config.yaml
model: "image diffusion model"
dataset: "stained colorectal tissue patches (NCT-CRC-HE-100K)"
train_examples: 22605
image_size: 48
horizontal_flip: true
conditioning: "none"
arch: "unet"
objective: "edm"
cond_dim: 256
norm: "layernorm"
activation: "relu"
pixel_unshuffle: 2
widths: [96, 192, 288]
blocks_per_level: 3
scale_shift_norm: false
attention: false
upsampling: "nearest_conv"
init: "trunc_normal_002"
residual_init: "none"
optimizer: "soap"
beta2: 0.99
lr: 0.0042
beta1: 0.95
shampoo_beta: 0.99
eps: 1e-08
precondition_frequency: 50
max_precond_dim: 512
merge_dims: false
one_sided: false
adamw_lr_other_params: 0.0014
grad_clip: 5.0
l1_shrink: 0.003
ema_decay: 0.995
steps: 7500
batch_size: 192
epochs: 63.7
lr_schedule: "cosine"
final_lr_fraction: 0
warmup_steps: 220
weight_decay: 0.09
adamw_weight_decay_other_params: 0.05
Rows from block 11 of a small image diffusion model, named by matrix and row number. Rows with one number belong to one channel. Each number is 128 + 32 x the weight over its row's rms, rounded and kept within 0 to 255. All counts start at 0. After the name is the row's rms in percent of the matrix's.
After each channel's rows are labels from the 100 images, of 14976 (inputs lightly noised), where the channel reaches its highest value: "top examples" is what is common among them. Only what is clearly more common there than usual is listed. The data: stained colorectal tissue patches (NCT-CRC-HE-100K).
# convs0: first 3x3 conv (model.decb.1.0.convs.0.weight, 96x192x3x3, each kernel summed), inputs 0-95
# convs1: second 3x3 conv (model.decb.1.0.convs.1.weight, 96x96x3x3, transposed, each kernel summed), outputs 0-95

convs0.81 089 [107 162 156 126 104 141 178 172 133 141 116  95 123 166 158  81 163 133 146 123 137 112 233 167 122 114 136 135 155 210 135 173  88 113  71 208 119 125 127 176 173  94 106 119 114 119 132 101 132 114 119 135 105 133 114  70 174  78 132 109 124 123 123 109 154 137 116  97 149 105 135 136 165 123 162 182  79 186 102 172 118 188 151 135 144  44 131 154 116 190 201 172 113 147 188 130]
convs1.81 080 [115 187  97 129 122  82 154 121 121 112 113 169 190 171 143 160 112 148 106 141 136 180 161  64 101 131 136 126 177 141 160 139 120  99 128 159 114 105 184 150  75  89 111 127 236 137 159 125 179 139 101 150 135 149 133 134  92 160 146 134  77 136 125 144 154 116  56 128 196 156 160 181 142 159 150 129  91 134 166 151 138 146 125  55 118 155 130 183 123 129 150 149 125 125 158 178]
top examples: tissue: smooth muscle

convs0.0 083 [125 110  81 115 126  51 174  95 154  99 146 138 102 111 160 106  92 136 129 110 174 169 123 153 114 115 104  38  63  74  85 150  66 155  14 121 121 140  95 110  96 101 116 118 117 121 156 148 139  81 129 147 105  94 132 106 123 103  87  86 131  83 149  94 176 135  94 145 118 107 142 102 145 142  86 150 131 157  77 140 148 122 107 115 185 171 206 164 123 110 125 141  90  90  93 113]
convs1.0 084 [145 107 122 137 157 142 158  65 122 100 131 121 113 149 140 138 125 177 124 145 103  88 129 125 154 152 162 179 173 153 117  93 120 158 111 134 144  83  62 116 159 152 164 119 159 177  97 161 134  85 173 101 162 165 155  62 107  80 189 159 126 119  95 127 186  81  79 164 103 133  99 153 117  62  91 111 112 109 159 111  80 143  74 173 112 143 103 121 120 165 159 154 160 101 136  54]
top examples: tissue: adipose tissue

convs0.83 073 [110 101  35 125 164 168 128 115  98 106  84 133 145 106 114 156 139 157  96 199 122 107  80 121  95  90 128 101 116  89 154  85  95 121  70  62 116 138 112  53  87 108 140 158 161  98 126 152 178 163 121 151  91 105 138  29 119 176  96 118 118 166 137 163 150 112 115 152 117  94 148 144 109 111 112 239 103 107  70 118 133 153  81 125 115 143 133 121 126 107 107 131  78  99 115 147]
convs1.83 066 [169 153 185 139 139 130  82 139  91 111 121 150 133 125  56 114 132 126 118  97  96 147 155  93 126 169  93 164 150  97 115 173 141 115 138 143 125 120 166 158 122 127 153 145 148 121 117  69 148 133 155 176 176 136  88 129 143  30 209 170 148 128 149 126 115 142 193 119 133 134 138 152 108  61  49 144 142  94 134 131 150  98 146  47 169 132 134  89 103 132 125 160 130 143 192 114]
top examples: tissue: debris; tissue: lymphocytes

convs0.58 104 [144 122 184 196 223 116 155 117 120 111 139 157 145 111 137 135 156 152 122 139 150 141 106 125  99  99  91 119  82 131 170 216 104 126  94 155 174 136 120 163 129 115  61 120 120  91 106 112  20 130 142  37 120 144 126 137 121 114 132 143 129 148  95 112 140 134 140 163  39 117 126 134 138 159 139  99 134 127 154 140 134 137 111 137 131  88 133 119 119  54 117 148 143 125 141 156]
convs1.58 134 [135 128  30  98 169 139 108 135 117 167 131  68 142 127 141 135 115 175 131 137 143 146 145 123 108 117 152 171 166 122 125 134 120 117  87 148 151 127 113 105 136 107 117 106  39 102 198 120 104 191 140 174 228 128 132  98 111 108 101 139 134 136 138 121  97 125 132  81  87  82 128 143 128 134 151 103 145 161 149 127 143 135 136 188 128 128 169  99 203 121 153 102 145 161  31 144]
top examples: tissue: smooth muscle

convs0.49 086 [136 147 133 155 129 130 152 143 128 131  99 112 126 132 164 223 166 106 137 110 163 154 130 115 126 141 111 133 118 105 136 152 151 121 157 104 111 111 169 115 120 172 101 120  97 168 181  53 130 141 165 114 107 131 144 183 108 142 116 144 133 215 115 133 173  79 114 141 148 170 122 186 159 178 131 119 160  77  63 167 142 129 106 114 133 113 136 132 144 138 196  70 151 146 179 128]
convs1.49 113 [156 134 154  86 138 111 154 114 141 189 134  94 102 142 138 127 146 183  86 108  68 199 132 147 143 161 121 111 156 132 111  65  55 122 120 138 105 161 135 159  88 150 111 158 147 102 124 122 130 140 125 129 124  82 146 153  92 101 147  84 153  65 108 165 165 148 114 115  68 173 149  72 145 179 146 108 151 168 110 148 180 135  92 139 123  85 111  86 179 105 185 151 190 100 133 179]
top examples: tissue: smooth muscle

convs0.8 082 [121  87 108 123 119 134 129 169 125 135 125 142 106 170 128 150 131  75 151  90 196 146 128  66 129 179 119 150  76 132 175 111 132 110  78  94 118 130 114 159 103 190 138 148 116 176 148 189 105 156 121 110 137 100 137 175 122  87 110 143 127 155 134  90 114 111 152 147 103  87  96 118 150 148 177 209  82 114 119  77 130 169 132 150 107 191 110 138 133 175  84 131 133 116  78 126]
convs1.8 084 [117 106 122 137 133 116  77 122  98 172  94 127 181 112 164 110 113 137 142 175  99 131  80 120 179 116 136 166 149 101 125 154 113  82 118 136 142 113 158 153 124 123 147 138  68 115 123 145  98 177 118 118 132 101 103 139 121  72  36 161 130 189  89 122 141 138 170 141  64 195 126 182 116 104 156 138 139 139 138  98 135 107 119 184  79 106 179  86  63  55 110 129  73 130 106  99]
top examples: tissue: lymphocytes

convs0.10 080 [121 149  94 182 130 108 140  92 125 117 120 152 153 141  87 203 110 131 182 102 147 129 142 118 135 161 122 120 123  78 124 203 187 142  16 127 158  96  88 115  96 126 128 149 159  91 124 168  82  94 153  88 127  89 109 150  99 148 133 199 134  31 127 151 114 105 133 126 167 144 174 192 122 129 131 229 105  89 110 138 145 109  94 125 151 112 113 135 122 165  96 124  95 124 135 195]
convs1.10 078 [114 139 182  88 117  98  95 159 149 125 117 124 115 142 115 151  92 143  88 141 102 140 118 175 181  36 121 128 136  96 141 122 111 103 128 155 165 134 132  95 138 153 112 119  84 141 137 139 102 135 114  99 184 144 134 148 153   0  55 131 127 184 116 119 168 110 102 111 142 129 127 144 126 162 141  96 132 162 143 125 139 118 106  96 145 153 128  34 151 110 136 153 117 158 122 155]
top examples: tissue: lymphocytes

convs0.20 086 [113 114  78  77 131 150 123 129 121 131 118 141 112 121 125 127 160 163 130 226 137 153 190 117 158 119 111 175 176  93 120  87 134  92 172 106 105 167  93  81 126 156  84 154 122 200 169  58 193 128  91 129  82  98 146 174 135  89 177 167 158 138 115  74 153 173 180 136 140  88 154 115 100 133 189  90 118 101 148 153  94 157 156 105 129 128 128 129 131 109 125 145 153 117  78 164]
convs1.20 090 [138 110 157 122  85 132 145 146 107 115 135 146 142 109 135 138 102 167 100 127 139 177 128  88 133 152 130 100 131 125 144 137 107 156 136 148 108 128 182 116 183 159 134 129 105 144 140 122 173 139  82 120 156 147 101 138 130 146  28 107 149 128 118 129 107 152   0 103 100 143 159 114 117 127 104 142 136  28 121 131 105 123  94 104 164 152 131 142 116 135 104 170 117 148 132  74]
top examples: tissue: lymphocytes

convs0.91 105 [130  76 126 198 136 117  98 121 125  86 143 127 130 118 183 111 128 135 130 155 178 143 132 192 133  98  42 139 123  99 114 104 146  67 211 141 136 112 182 130 128 153 160 119 133 176 145 127 127 119  26   0 114 157 121 147 118 110 138 146 123 116 169 173  70 131 134 141 137 137 138  40 115 168 173  72  74  52  95 121 176 144 136 123 133 117 127 130 103 114 162  96 131 134  98  84]
convs1.91 147 [117 126 104 119 151 120  75 118 101 116 106  64 112 118 117 150 121 128 126 121 101 119 117 160 101 143 159 136 151 135 122  80 122 112 117 139 123 138 179 136 199 140 153 160  96 108 136  81  86 177 109 116 138 105  78 101  66  72 123 124 185 124 122  88 131 198 144 129  98 114 181 135 131 200 209 131 143 134 118 148 170 172 108 138 125 128 126 203 133 141 148 224 130 135  70 169]
top examples: tissue: debris

convs0.43 093 [120 168  90 135 105 113 162 128 133 136 108 165 149 168  86 105  92 119 133 100 117 165 201  77 141 136 111 140  89  69 108 124 101 147  38 120 134 157 133 155 123 118 137 118 134 214 126 148 127 153 104 166 131 121 117 117 131 105 150 133 160 237 140 154 102 126 134  98 104 141 124 110 156 132 118 193  96  80 137 136 133 123 129 167 142 124 110 111 150  96 179 124 120 146 104 132]
convs1.43 104 [218 115 141 115 108 117 113 181 108 107 184 135 124 161 148 109 129 116 116  97  92  67 201  22 121 127  95 124 119 146  88  87 109  92 137 130 141  84 156 139 136  79 144  85  16 100 143 124 134 132 134 114 105 120 110  84  99  82  46 156 151 125 121 128 112 123  98 107 141 114 162 105 117 147  70 125 140 104 124 104 130 116 175 142 112 113 126 125 100 127  82 135 153 115 129 120]
top examples: tissue: lymphocytes

convs0.23 079 [121 138 106 152 134 108 153 142 163 169 132 141 101 119 131 197 109  74 123  98 138 127 166 149 116 156 107 126 189  88 128 144 138 173  75 151 102  75  86 132 112  85  94 109 124 101 184 153 138 119 148 143 105 151 106 106 124 140 100  74 167 102 126  83 139  20 140 149 119 125 152 178 147 108 116  90  63 111 135  85 134 115 151 153 105 112  98 149 113 139 144 143 126  96  95  67]
convs1.23 110 [134 104 162 129 132 185 104 135 105 139 158 142  79 131 121 146 141 127 160 136 124 133 155  55 187 139 148 106 105 125 128 137 108 201  94 153 153 204 129 144 125 126 216 174 144 163  55 102 100 113  60 163 175 166  88 120 116 121 170 101  95 127 122 132 129 120 126 179  69  97 142 103 119 111 109 141 151  96 116 121  83  90  78 123 136  62  91 179 137 133 112 144 112 102 156 102]
top examples: tissue: smooth muscle

convs0.92 117 [143 161 123 118  90 125 121  98 139  98 139 155 135 132 148  55 104 129 155 173 199 110 131  52 128 141 147 163 132  92 255 107 123 159 162 108 149  83 214 115 135 113 146 167 104 170  97 121 132 110 174 134 124 112 132  85 131 148 130 130 100  90 178 160 159  92 130 150  59 139 130 204 111 116 124 163 111 142 156 119 144 123  78 160 112 126  97 149  90 111 158 125 128 134 159 108]
convs1.92 081 [124 114 104 131 124 164 102 120 117  79 114 148 172  93 124 167 111 125 120 101 134 133 121  92 114 132 134 114 164  98 112 134 105 126 139 119 160  85 123 132 200 125 124 143 196  82 135 224 141 149 129 110 119 113 133 140  61  11 152 146  55 105 135 114 143 140  85 135 115 139  94 137 134 105 202 160 143  96 104 143 161 176 105 119 132 128 132 140  59 163 133 204 112 144  95 127]
top examples: tissue: smooth muscle

convs0.64 113 [ 83 133 139 152 144 119 104 142 143 154 179 118 129 107 130  34 134 104 147 166 122 127 137   6 119 156  36 151 112 115  81 136 120  92 202 149 140 146  79  89 145 109 147 126 128  90 130 103 130 109 121   0 121 141 119 133  91 124 145 153 150 169 130 147  55 138 160 112 213 136 137 175 130 142 150  50  31  55 176 154 170 140  79 117 110 133 143 158  84 147 175 141 152 126 183 116]
convs1.64 101 [120  88 147 113 117 119  76 120 175  83 136  70 153 117 101 106 150 125 145 109 128 103 134 151 128 119 116 144 120 118  95  89 109 115 143 148 128 121 188 168 179 132 143 171  50 109 131 118 141 161 150 140 153 141 121 203 177  30 186 134 116 113 116 171 173 163 100 152 114 127 174 140 108 145 135 129 131 205 110 126 103  80 116 138 118 117 109 101 126 130 101 202 118 163  41 141]
top examples: tissue: smooth muscle

convs0.26 089 [204 114 135  85 147 154 134 117 158 123 195  65 112 119 163 151 135 116 131 148  52 132 114 144  82 142 139 140 112 132  50 142 103 126 238 137 155 143 135 153 143 131 144  28 126 140  98  24 147 122 122  67  99 128 131  81 123 134 123 128 127 111 124 149 146 166 157  79 152 141 133 140 153 146 109 159 126 177 146  99 108  32 107 137 147 124 129  79 143 110  84 122 113 131 129 153]
convs1.26 108 [134 153 170 101  98 139  59 142 153 103 106 141 163 150  69 111 109 143 140  93 104  86 115 211 120 115 104 160  93 152 118 112 107 129 186 139 107 134 209 118 154  93 118 170  76 160  80 154 118 112 157 129 115 140 151 141 146  64 169 167 138 122 142 137 107 202 188 107 110 131 169 144 126 134  53 146  99  89 118  95  90 125 121  71 121 157 122 144 109 117 114 157  96 117 189 102]
top examples: tissue: lymphocytes

convs0.66 106 [141 133  78 116 129 113 111 125 135 116 120 121 133 127 115  72 145 170 165 131 141 109  55 128 120 165 184 131  67 138 119 236 102 203  70 158  72 130 139 117 156 126 144 142 135 180  87 104 104 111  67 139 120 114 128  59 168 128 137 127 151 142 133  81 135 113 130 147 146 106 142 143 132 115 110  95  73 152 139 124 142  18 146  90 119  99 118 136 110 103  78 159 147 118  82 157]
convs1.66 156 [ 64 129  99 153 134 165 148  90 124 133 113 145 172 123 145 100 119  99 187 134 150 169 169 137 113 115 149 169 105 125 140 162 120 132 154  79  93 111 121  75 142 126 109  91 118 110 147 136 213 203 133 121 150 150  97  94 148  28 162 125  91 113 143  70 113 129 103 185 109 111 125  94 155  97 105 118 117 163 124 123 157 126 131 198 132 125 159 113  79 138 176 191  69 137  92 111]
top examples: tissue: smooth muscle

convs0.52 088 [119 137 105 178 133 190 131 163 131 117 140 116 106 198 114 107 152  81 134  93 129 139 137  81 124 122 125 132 109 133  66 101 165 110 117  39 122 102 129 114 115 174 115 141 151 152 165 156 116 174 166 112 127 117 121 148 163 108 135 120  82 255 142  77 119 123 123 103 107 151  91  61 162 125 131 148 121 142 137 163 120 220 105 172 120 137 126 128 144 127 209 152 133 151 134 130]
convs1.52 070 [152  80 115 119 139 140 115 156 143 103  61 121 183  76 118 102 160 107 106  72 121 105 135 214 120 101 128  71  66 154 138 194 157  89 124 119 141 114 111 118 135 137 152 109  77 128 152 143 128 142 124 106 120 121  94  70 115 124  49 154 167 159  83 125 136 153 131 144 129 106 106  24 131 136 123 128 138 158 176  53 144 127 177 114 101 114 136 102  73 154 126 102 136 129 129 156]
top examples: tissue: lymphocytes

convs0.78 114 [117 128 164 136 101 178 133 116 160  93 130  86 126 145 133 136 158 130 129 127  91 134 182 152 149 133 122 133 195 110 142 125 110 130 252  64 141 127 154 148 185 150 146 132 122 227 141  64 155 195 117 176 103 143 149 107  75 157 130  98 169 178 105 241 131 144 122  73 184 150  89 142 106 117 186  85 140 186 143 218 150 121 143 101  99 158 121 148 140  57 253 118 119 138 151 112]
convs1.78 070 [116 121 149 124 138 154  89  65 134  91 135 131 141 147 161 180 125 126 164  85  84 110 174 109 157  96 163 128  82 164 117 137 142 139 188 147 166 108 150  99 104 136 136 181  82 150  85 142 170 160 149 130 108 173  99 104 131 123 101 165 130 170 122 143 175 138 139 244 146  60 113 111 145 120 110  78  76 147 167 141 159 167 123 203 129 115 119 125 183 158 140  98 106 120 125  99]
top examples: tissue: debris

convs0.4 103 [121 125 145 114  91 149 134 149 165 139 130  79 162 135  88 142 158 121 149 135 141 139 183 145 153 134 123 120 190 132 118 110 147 178 233  83 125  95 124 145 148 185 146 134 142 212 117  84 157 114 123 191 102 117 126 113  82 133  91  93 201 184 101 202 126 140 101  95 196 100 106 135 114 110 173 126 129 171 110 156 149 219 136 130  85 159 102 157 136  94 255 114 171 114 183 112]
convs1.4 095 [132  87 162 111 131 145 122 193 133 177 125  83  77 146  97 127  88 155 105 143 188 119 124 162 133 120 132 146 138 124 110  54 114 115 107 144 129 164 109 105 155 107 147 119  87 114 112 171 111 115 150  76 120 108 149 130  67 157  76  69 168 130  91  91 106 135  99 107  66 123  99 107 123 111  88 120 132 235 128 140 131 110  44  91 118 108  90 130 142 120  86 112  99  76  83 109]
top examples: tissue: debris

convs0.32 087 [134 139 140 103 136 106  97 142 141 168 123 118 125 179 159 158 199 158  95 136 138 125 117 116 133 137 122  96 155 133 214  44 144 129  56 119 150 134 183  65 132  99  99 109 145  88  63  96 180 173 184 119 117 119  93 114 177 150 147 118 138 112 152 122 116 125  98  88  89  97 122 108 139 134  98 136 150 182 172 121 136  79  62 142 136 168 142 157 154  98  10 175  80  97 171 194]
convs1.32 065 [158 186 137 158 100 135 126 176 165 124 158 130 143 128 124 116  96 135 155  97  92 123 110 203 182 101 126 143 140  88 111  49 109  46 197 164 143 142  81 143 135 106 149 149 100 119  81 116 104 127  65 114 161 124 155 137 130 129 133  97 131 133 170 152 131 173 212 149 153 210 108 154 116 103 160 107 130 147  95 133 114 121 138  94 112 152  88 162 136 162 148 175  84 134 124 171]
top examples: tissue: adipose tissue

convs0.71 079 [118 165  49 126 128 160 133 134 111 118  67 163 101 135 172 115 131 124 169 167 118 125 142 132 138 124 169 124 164 164 103  80  40  97 126  67 127 162 121 102 123 151 117 127 138 106  90 189 142 135 178  52  96  76 114 158 125 131 139 128  91 209 165 201 107  76 127 127  89 123 156 129 101 125  70 230 104 122 148 137 120  94 131 176 100 119 104 127 119 246 149 116 100 115 149 115]
convs1.71 066 [127 111  78 120  51 137 139 133 160 144 130 129 172 167  70 120  84 127 140 141 113 133 116 210 100 168 144 191 173 122 131 115 125 145 104 122 132 142 102 139 145 150 122  97 101 125 203 129 154 134  83 102 126 153  91  67 166  38 154 135 119 143 140 122 138 126  41 166  67 108 136 121 134 113 187 109 116  88 140 134 135 133 103 132 127 156 118  71 126 128 175 143 126  97  63 161]
top examples: tissue: lymphocytes

convs0.13 099 [ 86  86 123 194 162 125 111 152 101 124 142 144 112  70 100 131 160 139 117 120 155 139  78 145  69 147 128 187  78 150 101 226 215 175 171 163 183 181 118 143 139  74 105 117 100 106 124 120 123 150 156 106 118 155 147 118 131 120 134 120 123  55 115   0 137 139 133 125 124 159  86 128 101 151 163 131 104 148 118  95 136 189 178 117 106 100 122 112 126 170 124 147 141 116 133 173]
convs1.13 131 [153 119 203 149 151 114 104 134 117 102 134 136  94 134 111  81 101 160  94 119 161 120 105 102 130 133 139 136 132 133 131  75 138 155 106 153 156 111 192 154 107 130 167 158 117 148 119 154 154 108 166 185  58 131 113 136  93 192  99 130 159 149 112 134 158 122 120 153 156 116 156 117 133 107 169 152 131 255 143 142 142 119 133 142 141 131 122 127  39 177 103  84 136  50 112 112]
top examples: tissue: lymphocytes

convs0.6 081 [118 144 146 138 138 186 135  84 119 124  96 149 135 134 135 122 179 166 124 180 167  70 165  95 102 115 130  53 234 188 132  80 166 165 137 109 117 117 164  90 162 107 128 154 152  53 178 181 156 104 115 112  88 105  91 110 133 205 105 145 179  41 148 196 120  89  87 134  92 168 121 104 110 116 109  91 120 138 114 129 133  95 141  95 172 145 122 126 132 147 103 118 105 122  80 177]
convs1.6 062 [103 125 127 141  80 119 127 123 100 156 117 113 157 180 135 109 108 116 152 158 112  85 143 157 113 118 104 133 150 147  94  98 162 154 125  92  79  95 124 153 153 127 125 154 225 110  90 127 102 105 192 203 104 153 143 100 108 134 150 131 122 106 118 141 128  98 156 142  91  73  99 132 142  20 124 147 130  66 138 126 145 153 181 154 105  95 171  75 147 100 144 105 168  49  96 104]
top examples: tissue: lymphocytes

convs0.37 097 [154 167 105  79 140 132 146  91 132  99  90 151 146 100 115 145 103 136 125 197 120 111 202  51 119 139 156 123 105 155 136 157 150  97 195  78  91  52 146 125 117 169 124 135 128 166 151 150 123 151 141 159 118 121 116  91  82 104 124 108 170 237 138 203 113 104  91 114  87  98 119  59 126 144 128 238 162 181  62 127 150 127 126 104 110 130 112 111 131 126 145  73 112  73 140 121]
convs1.37 110 [126 108 112 105 162 141 137 156 130 110 157 121 127 121 132 127 140  99 108 118 111 119 196 138 114 126 132 118 180  95 159 105 150 177 126 128 155 150 115 131  81 118 105 113 126 112 155 132  84 128 249 102 175 113 127 136  73 169  45 107  55 160  96 148 143 103 113 184 108 134 160 124 115  50 126 102 135 141 187 140 125 114 121 222 162 103  99 114 161  94 137  95 105 114 109 100]
top examples: tissue: smooth muscle

convs0.54 083 [162 171 220 152 141 151 127 163 123 114 144 184 121  77 117 143 175 146 133 101  65 142 125  94 143 164  79 130  63  59 106 193 148  98 122 101 141 108 104 136 160 161 108 144 138 119 131 162  85  77  97  77 118 143 129 142 121 140 121  95 100 118 122 105 101  87 104 114 149 104 111 117 158 147 152 229 126 112 175 122 136 121 152 128 115 124 115 170 110 131 114  82 110 118 222 119]
convs1.54 081 [185 117 122 141 116 107 107  83 114 116 129 125 180 108 138 138 161 130 201 109  65 120 113 167 123 128 124 144 124 135 129 107 129  78 135 139 107 149 163 131 103 118 155 108  98 126  96 114 120 147 121 149 164  91 173  81 100 190 215 127  78  71 138 120 114 131 146 164  88 145 107 157 160 169 156 114 131 137  86 118 121 132 115  96 129 110 120 181 218 122 139  16 184 104 118 144]
top examples: tissue: smooth muscle

convs0.1 091 [119 145 154  73 119 160 114 157 183 105  64  66 120 216  81 138 160 139 151 184  75 102 178 125 158 128 131 114 124 180 132  42  96  72  83 106 143 134 170  97 134 151 173 150 114 107 168 170 118 124 108  89  76 106  88 134 112 156 120 118 116 176  84 128 101 137 108 106  58 123 104 100  83 228 120 178 137  82 119 174  55 154 123 135 131 128 145 103 135 174 141 163 107 103 106 133]
convs1.1 080 [112 133  97  97   0 137 143 112 173 116 179 149 131 125 175 150 116  85 145 117 114 100 129 175 103 197 154 114 105 152 113 136 134  99 127 141 111  99 109 127  74 157 121 111  53  93 148 115 107 162 136 100 127 113 134  96  81 106 162 121  91 128  67 117 108  90 121 119 121 189 158 118 142 121 144 146 117 217 178 144 142 125 122 161 121 120 167 106 125 107 104 107 137 138  88 109]
top examples: tissue: lymphocytes