A small image diffusion model, trained from scratch: arch unet, norm layernorm.
Rows from block 7 of a small image diffusion model, named by matrix and row number. Rows with one number belong to one channel. Each number is 128 + 24 x the weight over its row's rms, rounded and kept within 0 to 255. All counts start at 0.
After each channel's rows are labels from the 100 images, of 14976 (inputs lightly noised), where the channel reaches its highest value: "top examples" is what is common among them. Only what is clearly more common there than usual is listed. The data: stained colorectal tissue patches (NCT-CRC-HE-100K).
# convs0: first 3x3 conv (model.mid.1.convs.0.weight, 288x288x3x3, each kernel summed), inputs 192-287
# convs1: second 3x3 conv (model.mid.1.convs.1.weight, 288x288x3x3, transposed, each kernel summed), outputs 192-287

convs0.228 [136 147 153 136  92 116 110 132 112 138 121 117 171 137 104 118 112  93 108 142 142 142 140  86 124 118 128 100  99 105 125 138 145 100  94 132 146 125 116 150 134 149 162 145  85 153 110 124 148 143 148 142 127 104 123  93 119 105 104 114 153 185 120 116 145 156 120 105 136 128 122 145 100 105 147 127 152 123 110 101 127  82 126 122 110 120 154 137 140  94 163  70 139 136 164 125]
convs1.228 [113 126 133 126 171 155  90  98 117 149 142  78 119 134 111 112 121 108 142 153  85 152 120 103 136 123 123 117 129 127 177  98 164 124 114 111 128 126 105  87 130  97  61 135 161  83 143 113 117 188  92 122 167 148 145 128  84 175 138 126 118 102 126 113 127 148 153 129  94 148 140 123 145 131 118 132 115 137 151 125 136 171 106 124 117 142 113 125 108 109 127 212 131 114 123 146]
top examples: tissue: adipose tissue

convs0.79 [158 114 121 119 102 144 171 143 129 107 125 126 132 130 133 119  82 145  91 129 137  88 155 156 123 137 141  69 143 125 132  80 113  96 155 139 136  94 149 167 125 143 168  99 101 175 130 133 121 115 111 171 149 134 103 126 183 109 175 103 196 133 142 126  98 136  87 123 135 140 148 161 150 127 117 124 155 125  88 105  90 154 138 131 153 113 132 108 136  89 139 131 116 128 137 109]
convs1.79 [150 133  93  92 113 141 147 128 138 121 140  98 136 136  82 145 154 128 147 123 119 140  91  72 143 151 132 116 139 170 127 117  96 149 144 111 153 130 128 163  98 109 136 118 167  64 111 151  77 155 136 109  97 135 140 113 163  93 145 122 113 115 112 142 152 152 113 148 188 152 162 142 107 153 114 148 138 121 111 152 148 132 129 159 121 111  84 180 111 136 102 126  85 146  65 118]
top examples: tissue: normal colon mucosa

convs0.285 [136  86  88 136 152 130  90 133 170 146 132 148 179 127 160 119  84 112 115 117 121 142 108  66 126 122 110 141 119 118 164  71 142 225 132 136 141 114 138 123 144 126 107 123 160 135  78 151 120 153  88 119 111 136 111 134 116 113 126 145 152 162 131 134 119  50 143 163 140 108  92 126 164 125 114 136 111 129 166 141 115 102 154 120 118 163 124 101 119 137 113  94 169 117 146 120]
convs1.285 [115 157 103 137 125 149 164 157 114 126 139 109 106 117  99 155 161 180 168 117 149 128 125  95 166  96 131 105 115 107 135 128  84  89 132 145 135 130 119 121  98 127 139 114 177 105 166 120 147 130 124 139 104 131 130 101 136 133  96 105 148 154 119 146  95 138 145 133  79 147 113 130  90 126 108 100 108 132 121 147 138 145 137 140 160 129 110 128 141  52 122 133 135 107 122 163]
top examples: tissue: adipose tissue

convs0.24 [176 119 112 128 121 101 162 120 162 150 103 147 108 136 167 136 132 155 127 122 135 118 117 105  99 123 164 154 139  83 126 108 133 127 123 118 167 145 116 168 115 117 113 130 140 127 147 111  91 163 113 150 116 203 136 122 117 142 105 147 107 119 138 126 134 158 119 138 125 127 168  94 143 126 102 116 103 129 129 136 119 130 106 120 159 122 123 111 152 176 146 133 128 153 104 130]
convs1.24 [141 103 143 131 119 132 146 141 112 146 111 153 167 131 160 122 101 143 107 137 135 144 142 122 181 153 119 135 184 120 114 122 107 148 147 137 145 149 146 120  97 161 151 119 108 131 108 174 106 146 121 151 101 130 143 145 118 130 138 149 112 130 130 121 137 150 160 114 173 116 140 154  83 120 113 125 160 165 134 139 120 133 155 146 143 148 135 108 147 117  96 132 127 175 145 126]
top examples: tissue: normal colon mucosa; tissue: adipose tissue

convs0.235 [130 148 137 139 122 171  90 124 145 151 105 158 148 138 102 105 104 134 125 104 125 126 139 122 104 136 114 127 119 152 116 177 117 104 165 125 120 136  66  98  87 118 120 107 181 131 163  71 150  97  96  90 110 130 147 130  92 121 163 115  95 139 176 136 128 117 120 125 141 132 139 140 157 125 107 119 132 126 136 109 120 125 147 133 123 114 124 113 142 132 150 139 137  71 140 119]
convs1.235 [121 114 132  85 132  85 149 121 155 167 103 110 125 114 136 106 135 134 107 125 117 155 106 138 126 123 136 112 116  74 154 104 170 169 135 153 131 132 158 147 106 146 102 136  79 118 139 140 126 145 165 129 140 166  75 151 150 106 110 162 141 146 100 145 122 144 116  99 141  92 115 146 145 155 139 132 132 134 126 136 143 106  96 150 144 124 136 174 145 133 163 138  90 140 159 154]
top examples: tissue: adipose tissue

convs0.37 [192 109 137 107 125 142 169 117 104 106 123  98 111 138 147 119 118 114 153 142 128 165  75 183 100 141 157 126  90 120 113 170 133 178 135 113 123 129 168 155 173 119 161 108 123 120 162 142 124 118  82 138 150 133 126 127 139 136 143 153 171 103 142 108 101 120 122 114 126 141 161 105 156 135 130 126 116 131 154 185 125 132 114 129 101  89 120 122 130 194 100 119 100 159 173  96]
convs1.37 [121 162  85 130 152 102  98 122  88 150 130 117 151 133  97 130 116 129  97 121 129 108 181 135 127 139 115 119 121 120 148 145 129 140 138 105 130 141 123  95 128 147 129  86 110 157 133 129 132 125 125  63 140 114 124 165 114 128  86 117 119 171 128 151 134 160 136 131 158 134 121 153  97 101 160 104 136 149 111 113 138 157 178 108 134 127 141 136 135 108 127 152  98 157 106 129]
top examples: tissue: normal colon mucosa; tissue: lymphocytes

convs0.275 [147 139 124 126 117 151 139 141 125 106 114 167 118 127  84 121 137  67 112 141 138 107 104  60 123  91 112 159 145 130 139 164 118  88 117 133 122 133 127 104 131 107 129 110 115  91 134 160 121 103 148 154 132 109 144 112 105 108 105 111  90 168 104 141 141 146  99  90 128 144 102 108 145 117 120 132 146 129 145 111 133 128 101 133 156 136 119 110 183 161 145 116 141 169  71 129]
convs1.275 [129 183 118  97 117 154 165 154 110 143 106 134 106 152 140 132 160 119 147  94 104 130 125 139 117 166 134 122 179 110  85 108 122 145 147 101 128 148 162 123 168 163 130 104 158 173  96 127  48 121 130 108  92 134 120 145 160 159  84 102 172 141 122 116 161 148 142 134 157  98 143 167 123  98 131 141 124 114 121 144 111 152 152 129 121 128 133 117 113 109 140  88  96 113 174 111]
top examples: tissue: adipose tissue; tissue: normal colon mucosa